config = dict(
    encoder_arch='vit',
    model='contrastive image-text model',
    dataset='regions of photos with short descriptions (Visual Genome)',
    train_examples=203450,
    image_size=64,
    crop_scale_min=1,
    horizontal_flip=True,
    color_jitter=0.2,
    tokenizer='word',
    vocab_size=6471,
    loss='sigmoid',
    embed_dim=256,
    encoder_norm='layernorm',
    encoder_norm_position='pre',
    encoder_activation='gelu',
    encoder_mlp_ratio=6,
    encoder_head_dim=64,
    encoder_fused_qkv=False,
    encoder_bias='all',
    encoder_qk_norm=False,
    encoder_parallel_block=False,
    encoder_dropout=0.05,
    encoder_inner_norm=False,
    encoder_patch_size=[8, 8],
    encoder_conv_stem=False,
    encoder_layers=8,
    encoder_width=256,
    encoder_positions='sincos',
    encoder_pooling='attention',
    text_encoder_causal=True,
    text_encoder_width=256,
    text_encoder_layers=8,
    text_encoder_norm='layernorm',
    text_encoder_norm_position='pre',
    text_encoder_activation='quick_gelu',
    text_encoder_mlp_ratio=3,
    text_encoder_head_dim=16,
    text_encoder_fused_qkv=True,
    text_encoder_bias='all',
    text_encoder_qk_norm=False,
    text_encoder_parallel_block=False,
    text_encoder_inner_norm=False,
    text_encoder_positions='learned',
    init='trunc_normal_002',
    residual_init='none',
    optimizer='soap',
    beta2=0.99,
    learning_rate=0.0022,
    beta1=0.95,
    shampoo_beta=0.99,
    eps=1e-08,
    precondition_frequency=10,
    max_precond_dim=1024,
    one_sided=False,
    adamw_lr_other_params=0.00077,
    max_grad_norm=3.0,
    max_steps=8700,
    batch_size=512,
    epochs=21.9,
    lr_schedule='wsd_sqrt',
    decay_fraction=0.4,
    final_lr_fraction=0.05,
    warmup_steps=430,
    weight_decay=0.2,
    adamw_weight_decay_other_params=0,
)
Rows from block 5 of the text encoder, named by matrix and row number. Rows with one number belong to one neuron. Each number is 128 + 32 x the weight over its row's rms, rounded and kept within 0 to 255. All counts start at 0. Numbers have three digits each. After the name is the row's rms in percent of the matrix's.
# fc1: MLP up (text_encoder.blocks.5.mlp.fc1.weight, 768x256), inputs 128-255
# fc2: MLP down (text_encoder.blocks.5.mlp.fc2.weight, 256x768, transposed), outputs 128-255
fc1.458 084:079121130172077100077116161095109126109123130142150169156135141167114146133179148081132096152127170157150065139165118123116092123149105113073165108081144127153113198142153133107065153143061184148094134156093100064116110096146075133085160110142140121131141119128097161180111155115176183161182185147139093092088049172126116146107181160079141083072088159128095132148176180098095170129106
fc1.459 101:179122141154095180083099095179103112100154107121065144082162141079076138110122150069168118108162089095123092123132158132162129160105105165209207122141127150135084114128089134154070121108131152153132122130131155160116100105138175102113081088167172126130122201196108117084109177070151079136140064175130139189171132151094144152136096114131031103091126212120132130145128106103148094116145
fc1.460 095:137121104136073108115127149126150157159129104125112142114099159127054195166083160099103126093125127120082131177106123116166147138129075187180096139163097201149153149135168114136150104120109127114208087181129172171198098145134139084110097146163147103173183199190131160140133104160084147058100103148141111137185081108157089050075151090115160126163152171093142119156141105154128168123100
fc1.461 097:105157138088079135055149189161169180099096134101124167105145125150149127163089114144124082111163102178176111110167099128139085147089140110179203137105156132131148142164135132156181123070165157101139116078121132180142079105134129122091148141127098168079157104157137092177103169054145139150134088176132116092152111146169104107144126141148150121139088122080114180112107109095130130127241
fc1.462 100:133091132108154138082084164066168155151117107128114185130202100124094176156086103093078101155160132083144079189114083129086079077089157117143154165115105120113167149138155081022153131119103116127146120150070127159127120165138148115117146154073095126109056110086182112108151126143143088129107097118124123099120155157143101066129024128143108136167188153097137078160113105151133164169146
fc1.463 101:084124081083089090115153154137108145169136147101097121187086097141111144123161083080147082134092130148141100121098172118162096144114151126144089153096137124180115120070127184079174168103100118153151143176185120131134130172131183132118128096147127117168108102146128134085075156138130091188130131121074116113127150134119112114154092047107120159167182156093095078099079106165111147145045
fc1.464 087:133060116150115110154156143111162161141161136114162181124045135120137197128167126172210123111167129126128122107101093064152148150109132127110156079104137109173159149139133137154166152151098097100147116156161079121149105070156165181174109126039111063145084187170178093130129149097096154127176165184127113083181141125116153075161180150137184122095138064102096149147118136170109164129116
fc1.465 125:169124192157122165124133103077168120162149057091108219167141089130115131097120161129115121157122107194135123082148160137208154128147137080119091184057123121139142109132136169129146110154131147108170066171089193154163144167172152140172123141062089141106130121115134123126104119140127081123078128113103139172159159079145059111091200142162097121152149134123141167122175157130076189110196
fc1.466 094:119161109129090134110105122071088134170040142077149153139109074115064155114133087147144105117198161127112112136122190144112135155153122114146145131113184150196184112116127103096101091073102157102131147111108119164120095109130057170124161128149131162110098089123149128116083110156114090121148118076126085011082082125138100087188103154121134150141139105153148142192161160213182134125113
fc1.467 103:105148152163138176167086111128178097164098089101114128095102213116116102105148117124115140132183075054115078111137158162131122167207146098204149193122189170115141123163101095161159113142120144087139081100086126121088172085109111145097145162170150120128120115135133113090144099172125099106178066115125083171115078177147109086094092130126105142100116160128129079151120124150101083105186
fc1.468 112:131153123076139120104119107105197082153175110132134121106089127083127193131106099153130060226128102133112127080107083155117166123104204138090182120125105099095172134117138166183152084113147138129064172074101079116121108116134157123130102145139066128072164125118141074117117195089140113062118091191118122128108103078084143134157143149124172105138113109160163161192095183140093165144166
fc1.469 115:095077182108122199087112110125156069115151122111184110138139169054141142147079156135161132152107135096121137109124126146137160063145147157123138098111142094088116118114083109078115180140133147176156138184121159125149089092111174113124070095171107127086195170162113132160149077178121084061130206171142131161114106144164117087170114127118145118064115182123096169097150096087153091083101
fc1.470 089:086126110102138097152089118102129143123085130134148110129177178154125074145099155164103154113125133162118136092132126125126192128152171078077137143098098207156146167173154121118127081096110120138080085154098183126189081153150125181075141079135138130114142118164060156125174123164198119143128098119030142096138106095106122177081125157173112091151139128112037094146154143171146142096083
fc1.471 100:112118139153141143124128114122100151196100103175110161115195095107154125172102114155150145163138174079090140144193125086113107148159157076090086148109089099170094152115139156109098128100159090108107111123127141120109130088119101193064131108152132082135125115090166115151122128086176125063173091132145058110115082097177133119124143134111127127119187169087065139146128134099127133087096
fc1.472 097:106150134129146168130189153152142119161103170158108108131154102143096128124139140122099094125093188120091150097130105174137163105167086162180129105117127070096166063115161135074065104145092106142080067143147121100110211057176129127135149106122142142139102150149135133113172144167088132150174147083180125202085139165152163162136094152094149120115124155134157061159177169110135057137125
fc1.473 091:099154120123105095109166194158146073110146135124193135157099068151157131108139144155116192119142175177068141164119079212103135111114055110129130138128144134121170116128096141080099112138120195134208110103063147135151102147206134131111138146155197149124162113124149118156123153128058089127133139161131115101160150137130099142140125063152100136096137179123120153145103136155087187095174
fc1.474 093:110134112125199132141119153113144144153127164124092152097117085086121183142106077147108148119130088139115138129130117147161171152063124175160080135142134136079118146166148096200094154152157145153073135126123169121133136168190118158103197158151085069110092154169111150067192148152119127118154083158164125132134092121153169142170107062223149123136093117157134158100142112122122091078189
fc1.475 111:130160113093138092144132094151163099125118087148063083137108156137083110143086140126103159152101112146117097089101143094100153130182131122198130211090151185135084157101171146091192088137112095124142141150092150155193096179091095090068181149155091164105150089090144103126118099138132205094125148118101128151162179191139164098112107148155103136120124159073132145128095140144102178154128
fc1.476 105:092176103085131168131129141114146135091141139201129162123146141160114137103148119127117146076131155161137166106079174138103192101208124140117127124140122083094170162133156122073105155143169136111098092128154078129155161118107186178099064136098110125091120115133138188104127148102137072092158175125223176149151099140164164170110110130120084136160130125107107074170142128147087102091120
fc1.477 099:099112091092019141068086097136107113159135178095170139127110099114081169119136175136177130165028127089090158134124128173148139232158095183121141166097130122157090123144174083134139162113093126122105177130143121138151126164079156108100140126097145145109091154119149075176084136117159123153159094154104117114126119100162142163165186141124099122151129099087154091101104143114086187222161
fc1.478 092:119208131123128076138106095046114146147200091090181114190071139150139124175136141157113132135157114098159139135120067094203083102136145120111155137147137180114097162148155173083153173142131061120166132137145113130106118127096132166168090147101137104165133141071143134084167106144180135104099151124147081165099089072151154145065094195089126122155085096120033161089134116165102120107137
fc1.479 119:110124173126136128146082130175130141119181180099135117158150217138138090163144136111068129137164161157162109098088111128171100097180101180134121107173084195121064172125215141175154092086149114138136151129067149111133136092116080136153152094171123108117125083138105094120109128126076146042156148061163154118141141079161151104158112123184165119104144141117131109127134153113142116126117
fc2.458 094:171146125130209146166147092182145093153191109103112088150154114071137116137137134160088157116136143146135136092114123115143143103123164086166113143152101096122150103173122145139184067132202134119142099122136139215141127140147165129098100105129099107115105129096114144104088141124082090098081105071101179151153108093154162097167076110161099145200165165145152130107145098149111095150153
fc2.459 091:110099122128090155148133128110147108155153136160146114114122114154160108155137084178117091098121154148089135140116150156122169095080167161126096083079135125170129087127150100103117094112059091145115170123196147089062163074190093120164130152158032141101108122095138122143120060143102118206133205136158043173082136135149160135100178117101102129136135131101110140132067172154167097184129
fc2.460 105:142116202174122144110144081135120111119118163154118143139109072094203100098140080121127166154137153123182089111152129071050129089169147079108153116107123058123106074140092174097123154102152168146079137140120066150128167113128139166129143127090126092102060064054143106105158142132159107148166153117098140082112146181106160151168113181132105160125106139125113146124131092114110086163190
fc2.461 107:137132135210172129178099077101128103131158120123148083156143144099137102063152149139135119112112137091083120111102151183163153153124130123105082124134141154212133117119146179099072141177081099159147124140154111089107148126127111130156110118113152147189097087087124171069139142187114117127148171158142153156136100154128175162095106137123136130119177106152127103111156181160127160134048
fc2.462 099:132167152132123190136103125163175085125155116132168139126162139085137061105166130140166115100104097126138147099091161179089150110106100112158077108142164120172114105126106206132086129118115139134158119122118109091137105084081077173108153166159190134161092098150080104117092109159124077137138159105179109200144100157134140123084140108096122109061142136149119125148102117145125069124133
fc2.463 102:166102140143138096149141107099107064117132141127156139110162112112110093120159150130114183149117134109098195094126112153102111111157128100136160101185123149091111162141122084170027085148159088074114097129092117150142150101141065096136145207116094181102132146090135173160126092041129154056095103157143127170115150112180154117098149207107120124108111086142151123121167143051095086113136
fc2.464 105:130208124123149113096106153111133108118114133148090105144218105109102103110056085066016141132080159131122139123149115164108118106149115153127097182150161177119090120138120092117090106105119169134103128080128147149123106176119085127054154132150137149160129091063101151127122124123174113132053106063116134163093106169124121181083084105120095149179110147147154105137132128097145156130183
fc2.465 099:165188151077135127094178137151059131088096150124169173089093144133195171117115101160102078153131115157120172154151125126066124125139067112115128098115102108051116103175134153098153117111143107134103134091151124112131088133061087144163130181145132147137171100135102191183140113154112176178139096119210131081072205097151175146132146099120127137159103109161131115109092079119142123086103
fc2.466 105:103096117144156131121119098175168137148134094174065097137099158156131094122165127091118135117105118119122202100124095105167081096099127147145087117084058136116138142102084141181208190134102111177141143163086139101166182144149130085112087098068127114060129166127096124120094158182137156089112112185106127156131127116143129104047160147137146117129152120110127112089080141049116193128094
fc2.467 097:181128070133142139165127109156114145101141148046164139102144093203089128105119171148151119120063140128128117134148091104130048130112103092084108141102040086150126175148115173125076082168050070171125164108071177160087058167144179143133134075152096145147138128149119129098134078173155059185133177104113108105137158100111120144124160118174115097150129154142093144104117097076168141150115
fc2.468 104:122129164169131117159151125133052122096084117151144133125145148131104093138189111111088139023099195121129102102139137106121099132143086047150094086114131152140108151130117159120112129140105133093189120190134159098103113107118142166148118072121169100191084172098128169104115134137139078164140111099154057166123138106099084142149169138160106124110132087135100098039129046064082098132090
fc2.469 104:131177137121120113139132145105144151073143134134150110141069100105122132170169155114180157171165122137088139173150155160126128103099119098177152133140122124156138107119127099159179108114100069059099114140142091092123077157119148184152147159129133149109080085100196080159160160128150099148120054113104195072138194089105151123153117053139135083194143183095127171138108100129155097141153
fc2.470 090:154087092161135150096128124110063075136173091088115116107065058118173144079151094158145096102135061111152099175130084101118081094177106143153149124192135090104107088140053093142133149117127146054180153108199117132089143138078142097171164155117103138130113132081136061151086154089110101148120142146188144132100176123160161098157151110104164195106093078085170115099026163074129092156149
fc2.471 103:132088126125155133119111147102108124083156161103212128131068102135073157086175144125121121114079034138161154128091109170165141135136104123145164072127189161117125134164108147182151132100150168114153150129108104111144106183110122107122081150101105156099143151146095120066115106132115145174080190111064185128153179172104098155144128094175092135179157063152220123124138145148128156132156
fc2.472 090:091150179078078124105104130135114084082074161123136119139174181138171164099094149145117143114158141134090108132099137148149144160164085170130071085157123095137066167163064074134168104117118119069176161100107180152097153174138092080145126190037131061153092129171164081116061127093233110105148185150050113149094154136139152132142167061157121102141127149129153111160122138142126119179125
fc2.473 105:168106126131123182153130044106121163136108155103091135108155169138109104118148108155140066138125125095174122145128174071147090142083195181117178127143115141119042146103159185151156151093116078109091133158157072130124140106070186075126100130109119145141106174127091157104150120162175169189111124101092135163110164149160134157126109161094181099153142096120133103095195132117171123149125
fc2.474 093:109136109140073110143130056145101157084085105099158089144175164096131086149169185099138110101128154107140176148116172094148121130164138124105181169094151107167177057112120197145172110181116091115148100111197180121106167129111079096127132123142154209161152133140140103130131114151159085120152159117095112135118159176141146142121106122055109116175220133123116123140175120149120168132144
fc2.475 109:122125128152191175153109086094120129105146150177115088103142171128140095147119140156136118097156110129192144178149098100156120164085123143064105100126103116177156160099138059133124173163167188131171151086197133143136056077116194083153119096158152146167161078055086107108069148129059129146109131070139137116129106115111110203124114041170112102098157167195156151135161121086155151112083
fc2.476 105:157129130194143102098104136127105109184104074060139120126144150165132111121070128123084178173130089080159166137130147092154104164067159120174056102096161154172118110089099098171135135151064151119146164065143169132065159138083081090170197119148126121119115137105142085152134084138125132150068073150123157074157150123094089120110116148124140095131129074118132151081077134155106170210127
fc2.477 116:127135104129192062123136144087109130155102072124123073162156153091157120127113091125088100095145172157119156183094190109127136088151159109165136081121208129122165122133094152142114104210180139157125096137144095131114099098153147122068103129135130131088161144126107134082137152153104182110073144086137103131091161160105181109133085033174108164146138085099129080166118117113146084069079
fc2.478 096:161067089148136183112137144173115149116091132169099114118148114099097135103103095114162072123089133155055170138146167167080153149153125118172147147172093110141086075121099099118118080154123185157103175111093149115131135141094146082116190093165119188152117098173095146152112121118165125181211086156144140172141126185136099079129112120150102181146182138099185123160171179095113127174111
fc2.479 108:139144148165145136075147128133078125118134093122149169146081140162103109093089091112105097126125107081090161151139076087060146134138099107136130101182147067140120139125174088161121135136103169167120112120136095117103093167101148141154094088109103142075138159180062123125158133070155122177118118165122127142105144074144113153138155151102114154123144131148124161090090137094090113095090