python train.py --model="contrastive image-text model" --image_size=64 --horizontal_flip=true --tokenizer="word" --text_encoder_inner_norm=false --text_encoder_positions="learned" --optimizer="soap" --precondition_frequency=10 --max_steps=8700
Rows from block 3 of the image encoder, named by matrix and row number. Rows with one number belong to one neuron. Each number is 500 + 50 x the weight over its row's rms, rounded and kept within 0 to 999. All counts start at 0. Numbers have three digits each. After the name is the row's rms in percent of the matrix's.
# fc1: MLP up (encoder.blocks.3.mlp.fc1.weight, 1536x256), inputs 172-255
# fc2: MLP down (encoder.blocks.3.mlp.fc2.weight, 256x1536, transposed), outputs 172-255
fc1.823 099:495525541479492471481568427508515480516591514526486465427553536608448439443449505558497493539465516547521537505568631425512553564499416527465527492474465436435553488381603576398577459418505509614433540411518499584473488561444522527480532485446494552487
fc2.823 106:501535508575552559589464489459517562504481501508479536508510460484547514548573521596493531519505472528461415494518531525480560516383599473528587428512498510539462574581513517523458434543481573480492464509582550490496534483431462449482375539559524446503
fc1.824 100:514542429514477580461491459546469509447525507467519501501526545507498470554478522412595518343501470518547504497583563607619434427515507473471591518503420506525507461403577504548376447538521481558493439478507568409427465531528675515418488565501538500465
fc2.824 111:521465389423495475503453527592612564417575439625500474474608447499533619547505481582564518465458459506445448448553511396596480453560383503444474450550423535588509527575482532531458505501486523536499547442503435503479568485465541508516430500509438425486
fc1.825 095:465610520552466515531461535518581523572520563548526469559496470458504607513542479549513577531475609565481356419565519525577547493503476503512480544573518509453448547534455459527494527496540500485455479556432565456511540516511508543529522456433442568490
fc2.825 095:517434517489583468440492514517511470401435484444485516475497452499477463492493619507490488598528510488503595527478586429490527503428440517532567468474457482595542401543496395505496389560512492559562454446541414510512508445551458466456447451539513505479
fc1.826 101:463521513535550526526514531524558407453546458570495469565533356456472447506519426503412528482602555534566520484502443478476523489503533444463546444446496421545455480463595448510518430397483488417488478521561538416567435443546516559586552491509518419506
fc2.826 102:542527484492421559511454445435454433644501523403452585473471499578434491544527463512498528523565482436440536498450456518527518467476444472554535513614581566530503532472515444410561451638538477469495537425495527509391504406517528569459457493413484472482
fc1.827 082:410555497521510525457494493496526447478459455489516468548491591444497533539456462432529503489515498479530501552438479511465514561507548512529528479481577507610435523423523528502452512448563487539552413544467553390370486437524554458539477436528534447435
fc2.827 090:518438409452482467496445566419468463501505553584489520503431568539432497594554525479534540566434538556441487580531602435435452543510542461575526574513600496532562500557425398465506486547464523492492458565556525512526523438512446439451432536471475469579
fc1.828 094:497498522495572553488463477528502562482487413494505480519441497432495523456472541560558431455467453553510403507402500436520578436446522467444503448480467547465582526533483581456429473533445476501440487440476498476456477540451513506403515511542515510387
fc2.828 096:598467473537506470565542534423521456492473541561488605447570503580555463500510485448543567505490427572478583510437543474464497493513503518433519494522545462509441543440462517529520437470502547520497453537470574414459486517676480542571518508524486472523
fc1.829 106:544540510545491485460447441453445502474471595571443575476497501389576505544537519549453454423520508464503527403470440513529550441412596542477510497512543481575551559479503611584535534472523513522490476439446446442419544517493567610515490432550411457570
fc2.829 102:531506436541464531503517433554472579517463467579412489511575457529360492450467524490428526514557514524541438567550484545485379517481499538538536529479401504483459426493558472484498506617543535536492466629555408515439469548561465462483700537385527476538
fc1.830 105:452457448479421512541566514513570522418429491491560563558520426443563588470383464454548534446525452512497562505462481588518499509537543519433509534506568520532474525485441425509501466437356500574481479585613590505460453561507456545499520483382507611470
fc2.830 089:519533480456578548474533491509571477541576465426521510460416548513484509489582475538434537496581472510573484529369442424518556545481487461522447434550491577442473516473533536478502463429495492389465438493438486478499570456502521550469519448483463479474
fc1.831 092:468543483485550506480504545512473404525467480549519440522432554457496505658497494543519449506478533513517398580476529536406531526513459557552535569375442436369536466457531585518505518518426536636496498544501448554494383530530489495507437601473541358568
fc2.831 092:554500548495488523503499482565435437495463512438487457495452532565527497572543548594573473482489516450427532483492532511516560442407567501474396505612457403560505476529572514464470512361565556505470501514573492480505478457547508573435530421505464522461
fc1.832 094:605492420556509513462505515611438491536469497464445457501464495405464458501532487374409459513469473531500458537479497515494558471525611450471500466540527525493555555363455591402484523469521525583614557494387469524516545489465536515524426535538414557504
fc2.832 111:487472508490517496539433514550541468449509469442564494456510504554504528463494523521500613551414419512554529492585527578553506570493446515571570546596461501604444511487548512498507506477530471456435630494561520498547449445445480475501509376511478529501
fc1.833 107:512601503430463560483589466518500377482432514550461521451441512483526555577476588485479542512535535490514485466529537415482567517467553479488504525486561500444442505466566457482396512566513502452554412465456443539594473522529479487558486519475421530428
fc2.833 086:533547473518594502534511468544508519527559493456496505593477518559511532559528466510530499565465508469461521497500489493499390503497443472557497556413510473558444568488455524468554514472580469547449502448486554479467559543531535404453555444444563434557
fc1.834 100:505462487495422506486534508469430501424511588543507498472504501324508511515530494453534564459512560551476418413506523437492452482497473556557531454512382531517536518500488486504472493510492428442450541529475472558544522530468462545481546600476659471533
fc2.834 102:500421559534594456513536495499509457507481468459448512492487469623433478486373470490555566537520457508485555544546509477584621512525486430554524492523502486516502515501494487519478540455452487501567407506415489382500472439555519518539448390580512478562
fc1.835 107:505477488528490482514436504560542543494501558484577436515464461555530508507503597583545454409475516448602596437414511468448394459436535477498580526481513493367512530502500474561424484461458500578520409577477441569460519479513527556660636465530502522487
fc2.835 111:546515505565491618530471446533516501473447461508473513530503493487604492501495455572553568611509462515516543562516404403531526437483466441420498446512525466504579498421463473483499572506531569373427503547449545502560441582457471497507464510571459503518
fc1.836 109:553482537511513516564578575418630481575529518457567518469452397428543568600490492479476535606518535413553574556495510459528462539494505401544422509498525462499410507464516506506544557564545484418507558564476511477453470489495599477520519502524489556442
fc2.836 095:460553448489462581494458510517432534497533533466441442628551596530472496471492442526525482428529509563465488525506447526469528486457549518464523407503515503534419499544527447565429503406437550549550490471554488521481516516478438411489594524479543496517
fc1.837 094:503470531638432511484523596470500468560462566505508498459527489440512499501343566396464593535623487507451453579510566511535466529523447501479485523472501544476501451564550523459461573447514438372454435556491441523581448488477621510543531512462510518493
fc2.837 095:430519487457534518546498422437492514453601441524509460467522461534392527608523531561566459563538484515571502469489544492483551498524434526587498521502458463438516536536446556516487506586455536566540518565445495389497420534540429524480454556477508458538
fc1.838 096:480454477488534473552486479534490532458511437504467559420584462498448509439504456494520559469409521455405601559511495474521532496407536547499538588581517450475507472492579522524445459439516477366500455428493544560559491530464515396488391484513641550460
fc2.838 105:529515482592394538431535534475516588416524538520615443628532455520503448467490533574482436494466551502496416532600510503474437506448519472528500460538521598515540497500497461465471502547387518514518546556599490414476531446497500512451519504514521448429
fc1.839 113:542445458509502493533474454517559430564504536521464452526509498510507563534576452467489502483569492453516512573433523420457501525491454505528522504553591477501501478507447614535591508481589526552582532591436514481512546460506496469500429483445470553528
fc2.839 092:516488497474529490476590513482489499426538500467453543497557550528446415521473485498504441557603422443451519470591464598432515564536494478423481451520425577508576549478497494492539578458445455542509369454492539555538483558454617498511504541468428462446
fc1.840 100:485412464490585563518454490484485473467510508488550458390426495437598638513511422439467541520501479628514500487529561622496444549531518514465468473525500476475512546500488497614364520469531519557475508488434488550474471539484470570520462501520467462514
fc2.840 102:578475458514506490415460528536528431508513490458482586484504516558432507465569428546541510613522518434413503576490489475471379583480474501555517449560496502480504557420599407532566451521459487530383541511506478488486547403494520483567491557450521480639
fc1.841 101:489425559521541440549502538444437501409505471492406526499475552474414517499514482498460514507533498530509491525491429433510442497452515523492460509541574409511484551512459465417402598467527412541481470491464382484560568511547551478402514555372502528469
fc2.841 099:484547532460548508495545421523547398527470523543488514528515468590432486460397484459558584490473497470521567458503432516480537499412383507489518398593457436437514570485502516507601532551428514557428525476546485492506527494468539513375555562533453498559
fc1.842 099:533529516460460510562518595422553521452427501488557502472484522507510629568524499595482473533465502466583432541495540493453571609475522524479541471488485485474585461385481539511468526557489586534498523434474498544563524461489452432472505562610504478561
fc2.842 097:510510509469476457406487459501436390548501523479437482546560545463483445405528509467463497504518490565462502518541517519536494466547564464502463511491500546466493611634488437491562479509471507385505458580510445591511431503512542571552512440404501575468
fc1.843 106:541457477519500512584549540562483464444489484490485495518454505492475562542472472399510550491538626486506405520432499432524491514470504540485500444528467498504458474491543423471525362491483494517476517549524490483531503453463472335489407463440418490487
fc2.843 095:527456417478548509585478372473503461412529496573471473602510452483488379503502438457512515394595478521456542496471453526569424507463553537455488590491547546575570369482484563545524536534523463525503480481491451568480524552532590442453527495491478414522
fc1.844 103:520517570593457501554437469420454565471539520457494511492503452539462519486489403469416510537530446464554496564594522509392500459459519453464422453456455458487566481497491507409459606481432584441547446439468564504600554506475501471465471427532524501479
fc2.844 099:435604468485486453437516488479594494459469459514507521525505424583565639528475542442577468510438537580375548440495524528446515488491512458440489532354488452485428506598464476491467441456565404448388547627607555483541491462488484439477562575562548497480
fc1.845 097:496393489498527549427455530487468430504499519452472481541480420450541462552441458465468519489527503575453517406575456478530510424481523500485421470519534526480450501540490451546495533447485593583449464447529528417585470467505537547538481528504491498596
fc2.845 101:489490497483392503510473486460617547533442549452573531483459554433381513492507573535557479539558471556573485523375482522494506481515443504450408525470516447427425454411571534473510467536552491468514563512589440485527482533398576469530459475519415510530
fc1.846 103:517496476598453464537513532552502547509566472554570471518483410487522487499498511459518544558483513470494444531523397537502635612590495574553454489531429498430481463519446566518466543511511474428553556509455506468469498550441598572473446452484473467510
fc2.846 111:517489463529494522431599509475558522417449463535542461501477502547442499422482594481548524549503504550412608472401546554505561525470572550494516498525493542518436476514540490481579599523430520486460443474545468580515456479496572509532451547496390446402
fc1.847 096:558552548489537548462531560575444521500554543536497407452543437494570502557501453484499484491544533492455550406516557536505477446571470532486535474501487546459355475547596428538478441483462538528444488546423468470518494498516365503529479468491477562529
fc2.847 102:449538596491474539415436447513447511556466433526484498493380530476496533420574528486546482568567476488541586446422486524521583499514499553528553502489416516491543525518501457529560520490596427400537601496517484530505445499558367502446499506469591473485
fc1.848 095:513538527509554531518529440563428507529524553432412520559514529540538493456578538518519430550507491479487403509532480510429456388539532494480482510499507351605504544432476443505538596543532500594524394529477467441538499491520519508513512542521416570399
fc2.848 103:463463490475394466447537451391578477538493555506457497473471470544452453507511487540429540476392469498552523515495484566576499472490484417527431490464457557459452439533518551543479514516569554401451548441620472549500490595509460452498538466498494411603
fc1.849 110:475523584579593571507480518440477478484519532523531478530510432393474548488496481474443530567491502568532509432473488447411488505513477472541515515509486454488554532526403496482593452507471574480458472528468574478430540512484517413508515523528445557562
fc2.849 094:540525430450478416566509424474571530394468394514463470533474541523472425581508553552528482470524509491499478599454463528463564413522570548543429465485586493536517504577516497448489494551567506582501594519535602492470492518545475449471517496465502431488
fc1.850 093:567463498552596559517530410475503494501513511379498555585515462451490522472481550521557506383515487511510474398595505469615462472544498483534506529553518513439449408473554506533418529486465532526504451516539536472455532402490535532523489516505572527498
fc2.850 112:475468506468477447468401541474570481428516473591509541509526542535553515457470441550469460546498448482524568537501583493598532433469436509423549529544402512476532568549533528455539517414618458531529554498442462541505477512493528563478472467521468404538
fc1.851 098:495515548509496520509513474555410495441444579412521521459545544502510472382427496490568579577551449541501502468590470461537498493501550473442489485484507420490441404468507480458465520527396494457407467501466458464509543425441605463576532589485478551543
fc2.851 093:520506423488462472457482570439608461533525504521445526492532557437589513587510458504473498431464376497478573512589509485443509493544499473505492487648472534494502505457499607485528566506468549602474456505468492544489481486415489537480557555423481518476
fc1.852 099:473473466523461541544552515471464472562545470551493540490486445463519469425536505399587422421487491597478515564469494480640470524510533394495469548482513541486551474469506565456532469526478485517458507481547511490477421423475664513469479443550470635494
fc2.852 097:519419596505502465483412539580470595532487532460479570478479506501455457522452465560451587501482504420527451543454534415438530455457444511523507449543461559525474448528427523501524523496509419526456598472563405512497575432510482487509461455570537461514
fc1.853 105:518542504417454641458554519528497440386513546444536523500544491498596448643501436491406517498527459590479510495423474470570496389565408528520497529491484567510610492395544508490487516472486584508524472494517500598514499479490520444438575547464483464451
fc2.853 109:494498488493529466541581447564524538533531458551516539459458532490560499539583554493594562571512439531633426522418534589459544600568534478588511501565471520465364516499518484534487535507500544493588386570510488442533474470519458530634403494478489461488
fc1.854 101:468503545420544429455438515566546427507495497514412499579544557515572547537367488600497478527521479475578527469459448468611484482441403461508502371420462514538513452476464450491497536499516548618514558474606534477532515510591549516448545535468447493495
fc2.854 106:457450465433480543511521448459513558562547499493412545455396465462427450471593483425519535540555540449493511525499485474426518424436488570402520508555524564507387468494508559462497570549480487478413493508488508497467486562474576498586501527449509468525
fc1.855 087:543489490453535473516588524530468522466600538544436569408498494419506490579481396558499585462491584458441423503448550459486504523488473514555528476455454486453530470502457490498604561418487468523433468471477448491402616453607504568515438458424511544578
fc2.855 095:557536576460382520503410488497537553577479526485607482494406537490558466400425519448452434524498473512473538463435503539471452420495555487462512452476570443481497471563497472482500565512447612417544431549454472531552439409426449410493515465524551481453
fc1.856 110:454492375501470530435473547562560464451586558503437468610542506440535590467394612567439459489511489567470492489477530398497526606448509470540456509505520466556535524473440481580503552510467466494449498586496495470481501538487540516428515455473491622431
fc2.856 090:484409521473491555586453429401448576563442428482580555437521535600509479454570505518536565511542597517494516515568405575527522457527466533413517456552535535471447519598470501447519466458565488529553531483470534501485523426518462466523587492546534451472
fc1.857 094:506566571591492550490498494504518494486527502542555568412545523526378459482503486503569471490467484624430478517516550503543482528512521374551548448448423457448524397453436555452446560499575523480420500486573505452502520466536494619498511523488414513583
fc2.857 105:491533558478447519540480425473474555518494451503520463554509540505515494601507537568441452556554384537490471506520470478514577485543594417485558490593408571534450551539520435459511527492381485451571444461425503441536598493476461468518474459507528485438
fc1.858 097:448548538590477519473374494528410484518596603450429545464495505397481549491476547499449464515448411471544458491557453542538387460490498421481390547538481565517522458474525558472500439589481550394534464498544556552515522499544514500487421578362503554440
fc2.858 098:559516545493452447510449468363504522506574521461515505450521516510569551506408388523469542514524440480519532520573542446480537421516509481578565431529421595493504439528595499427552514477458440412427437498499483371451537532508463523578490449554526582497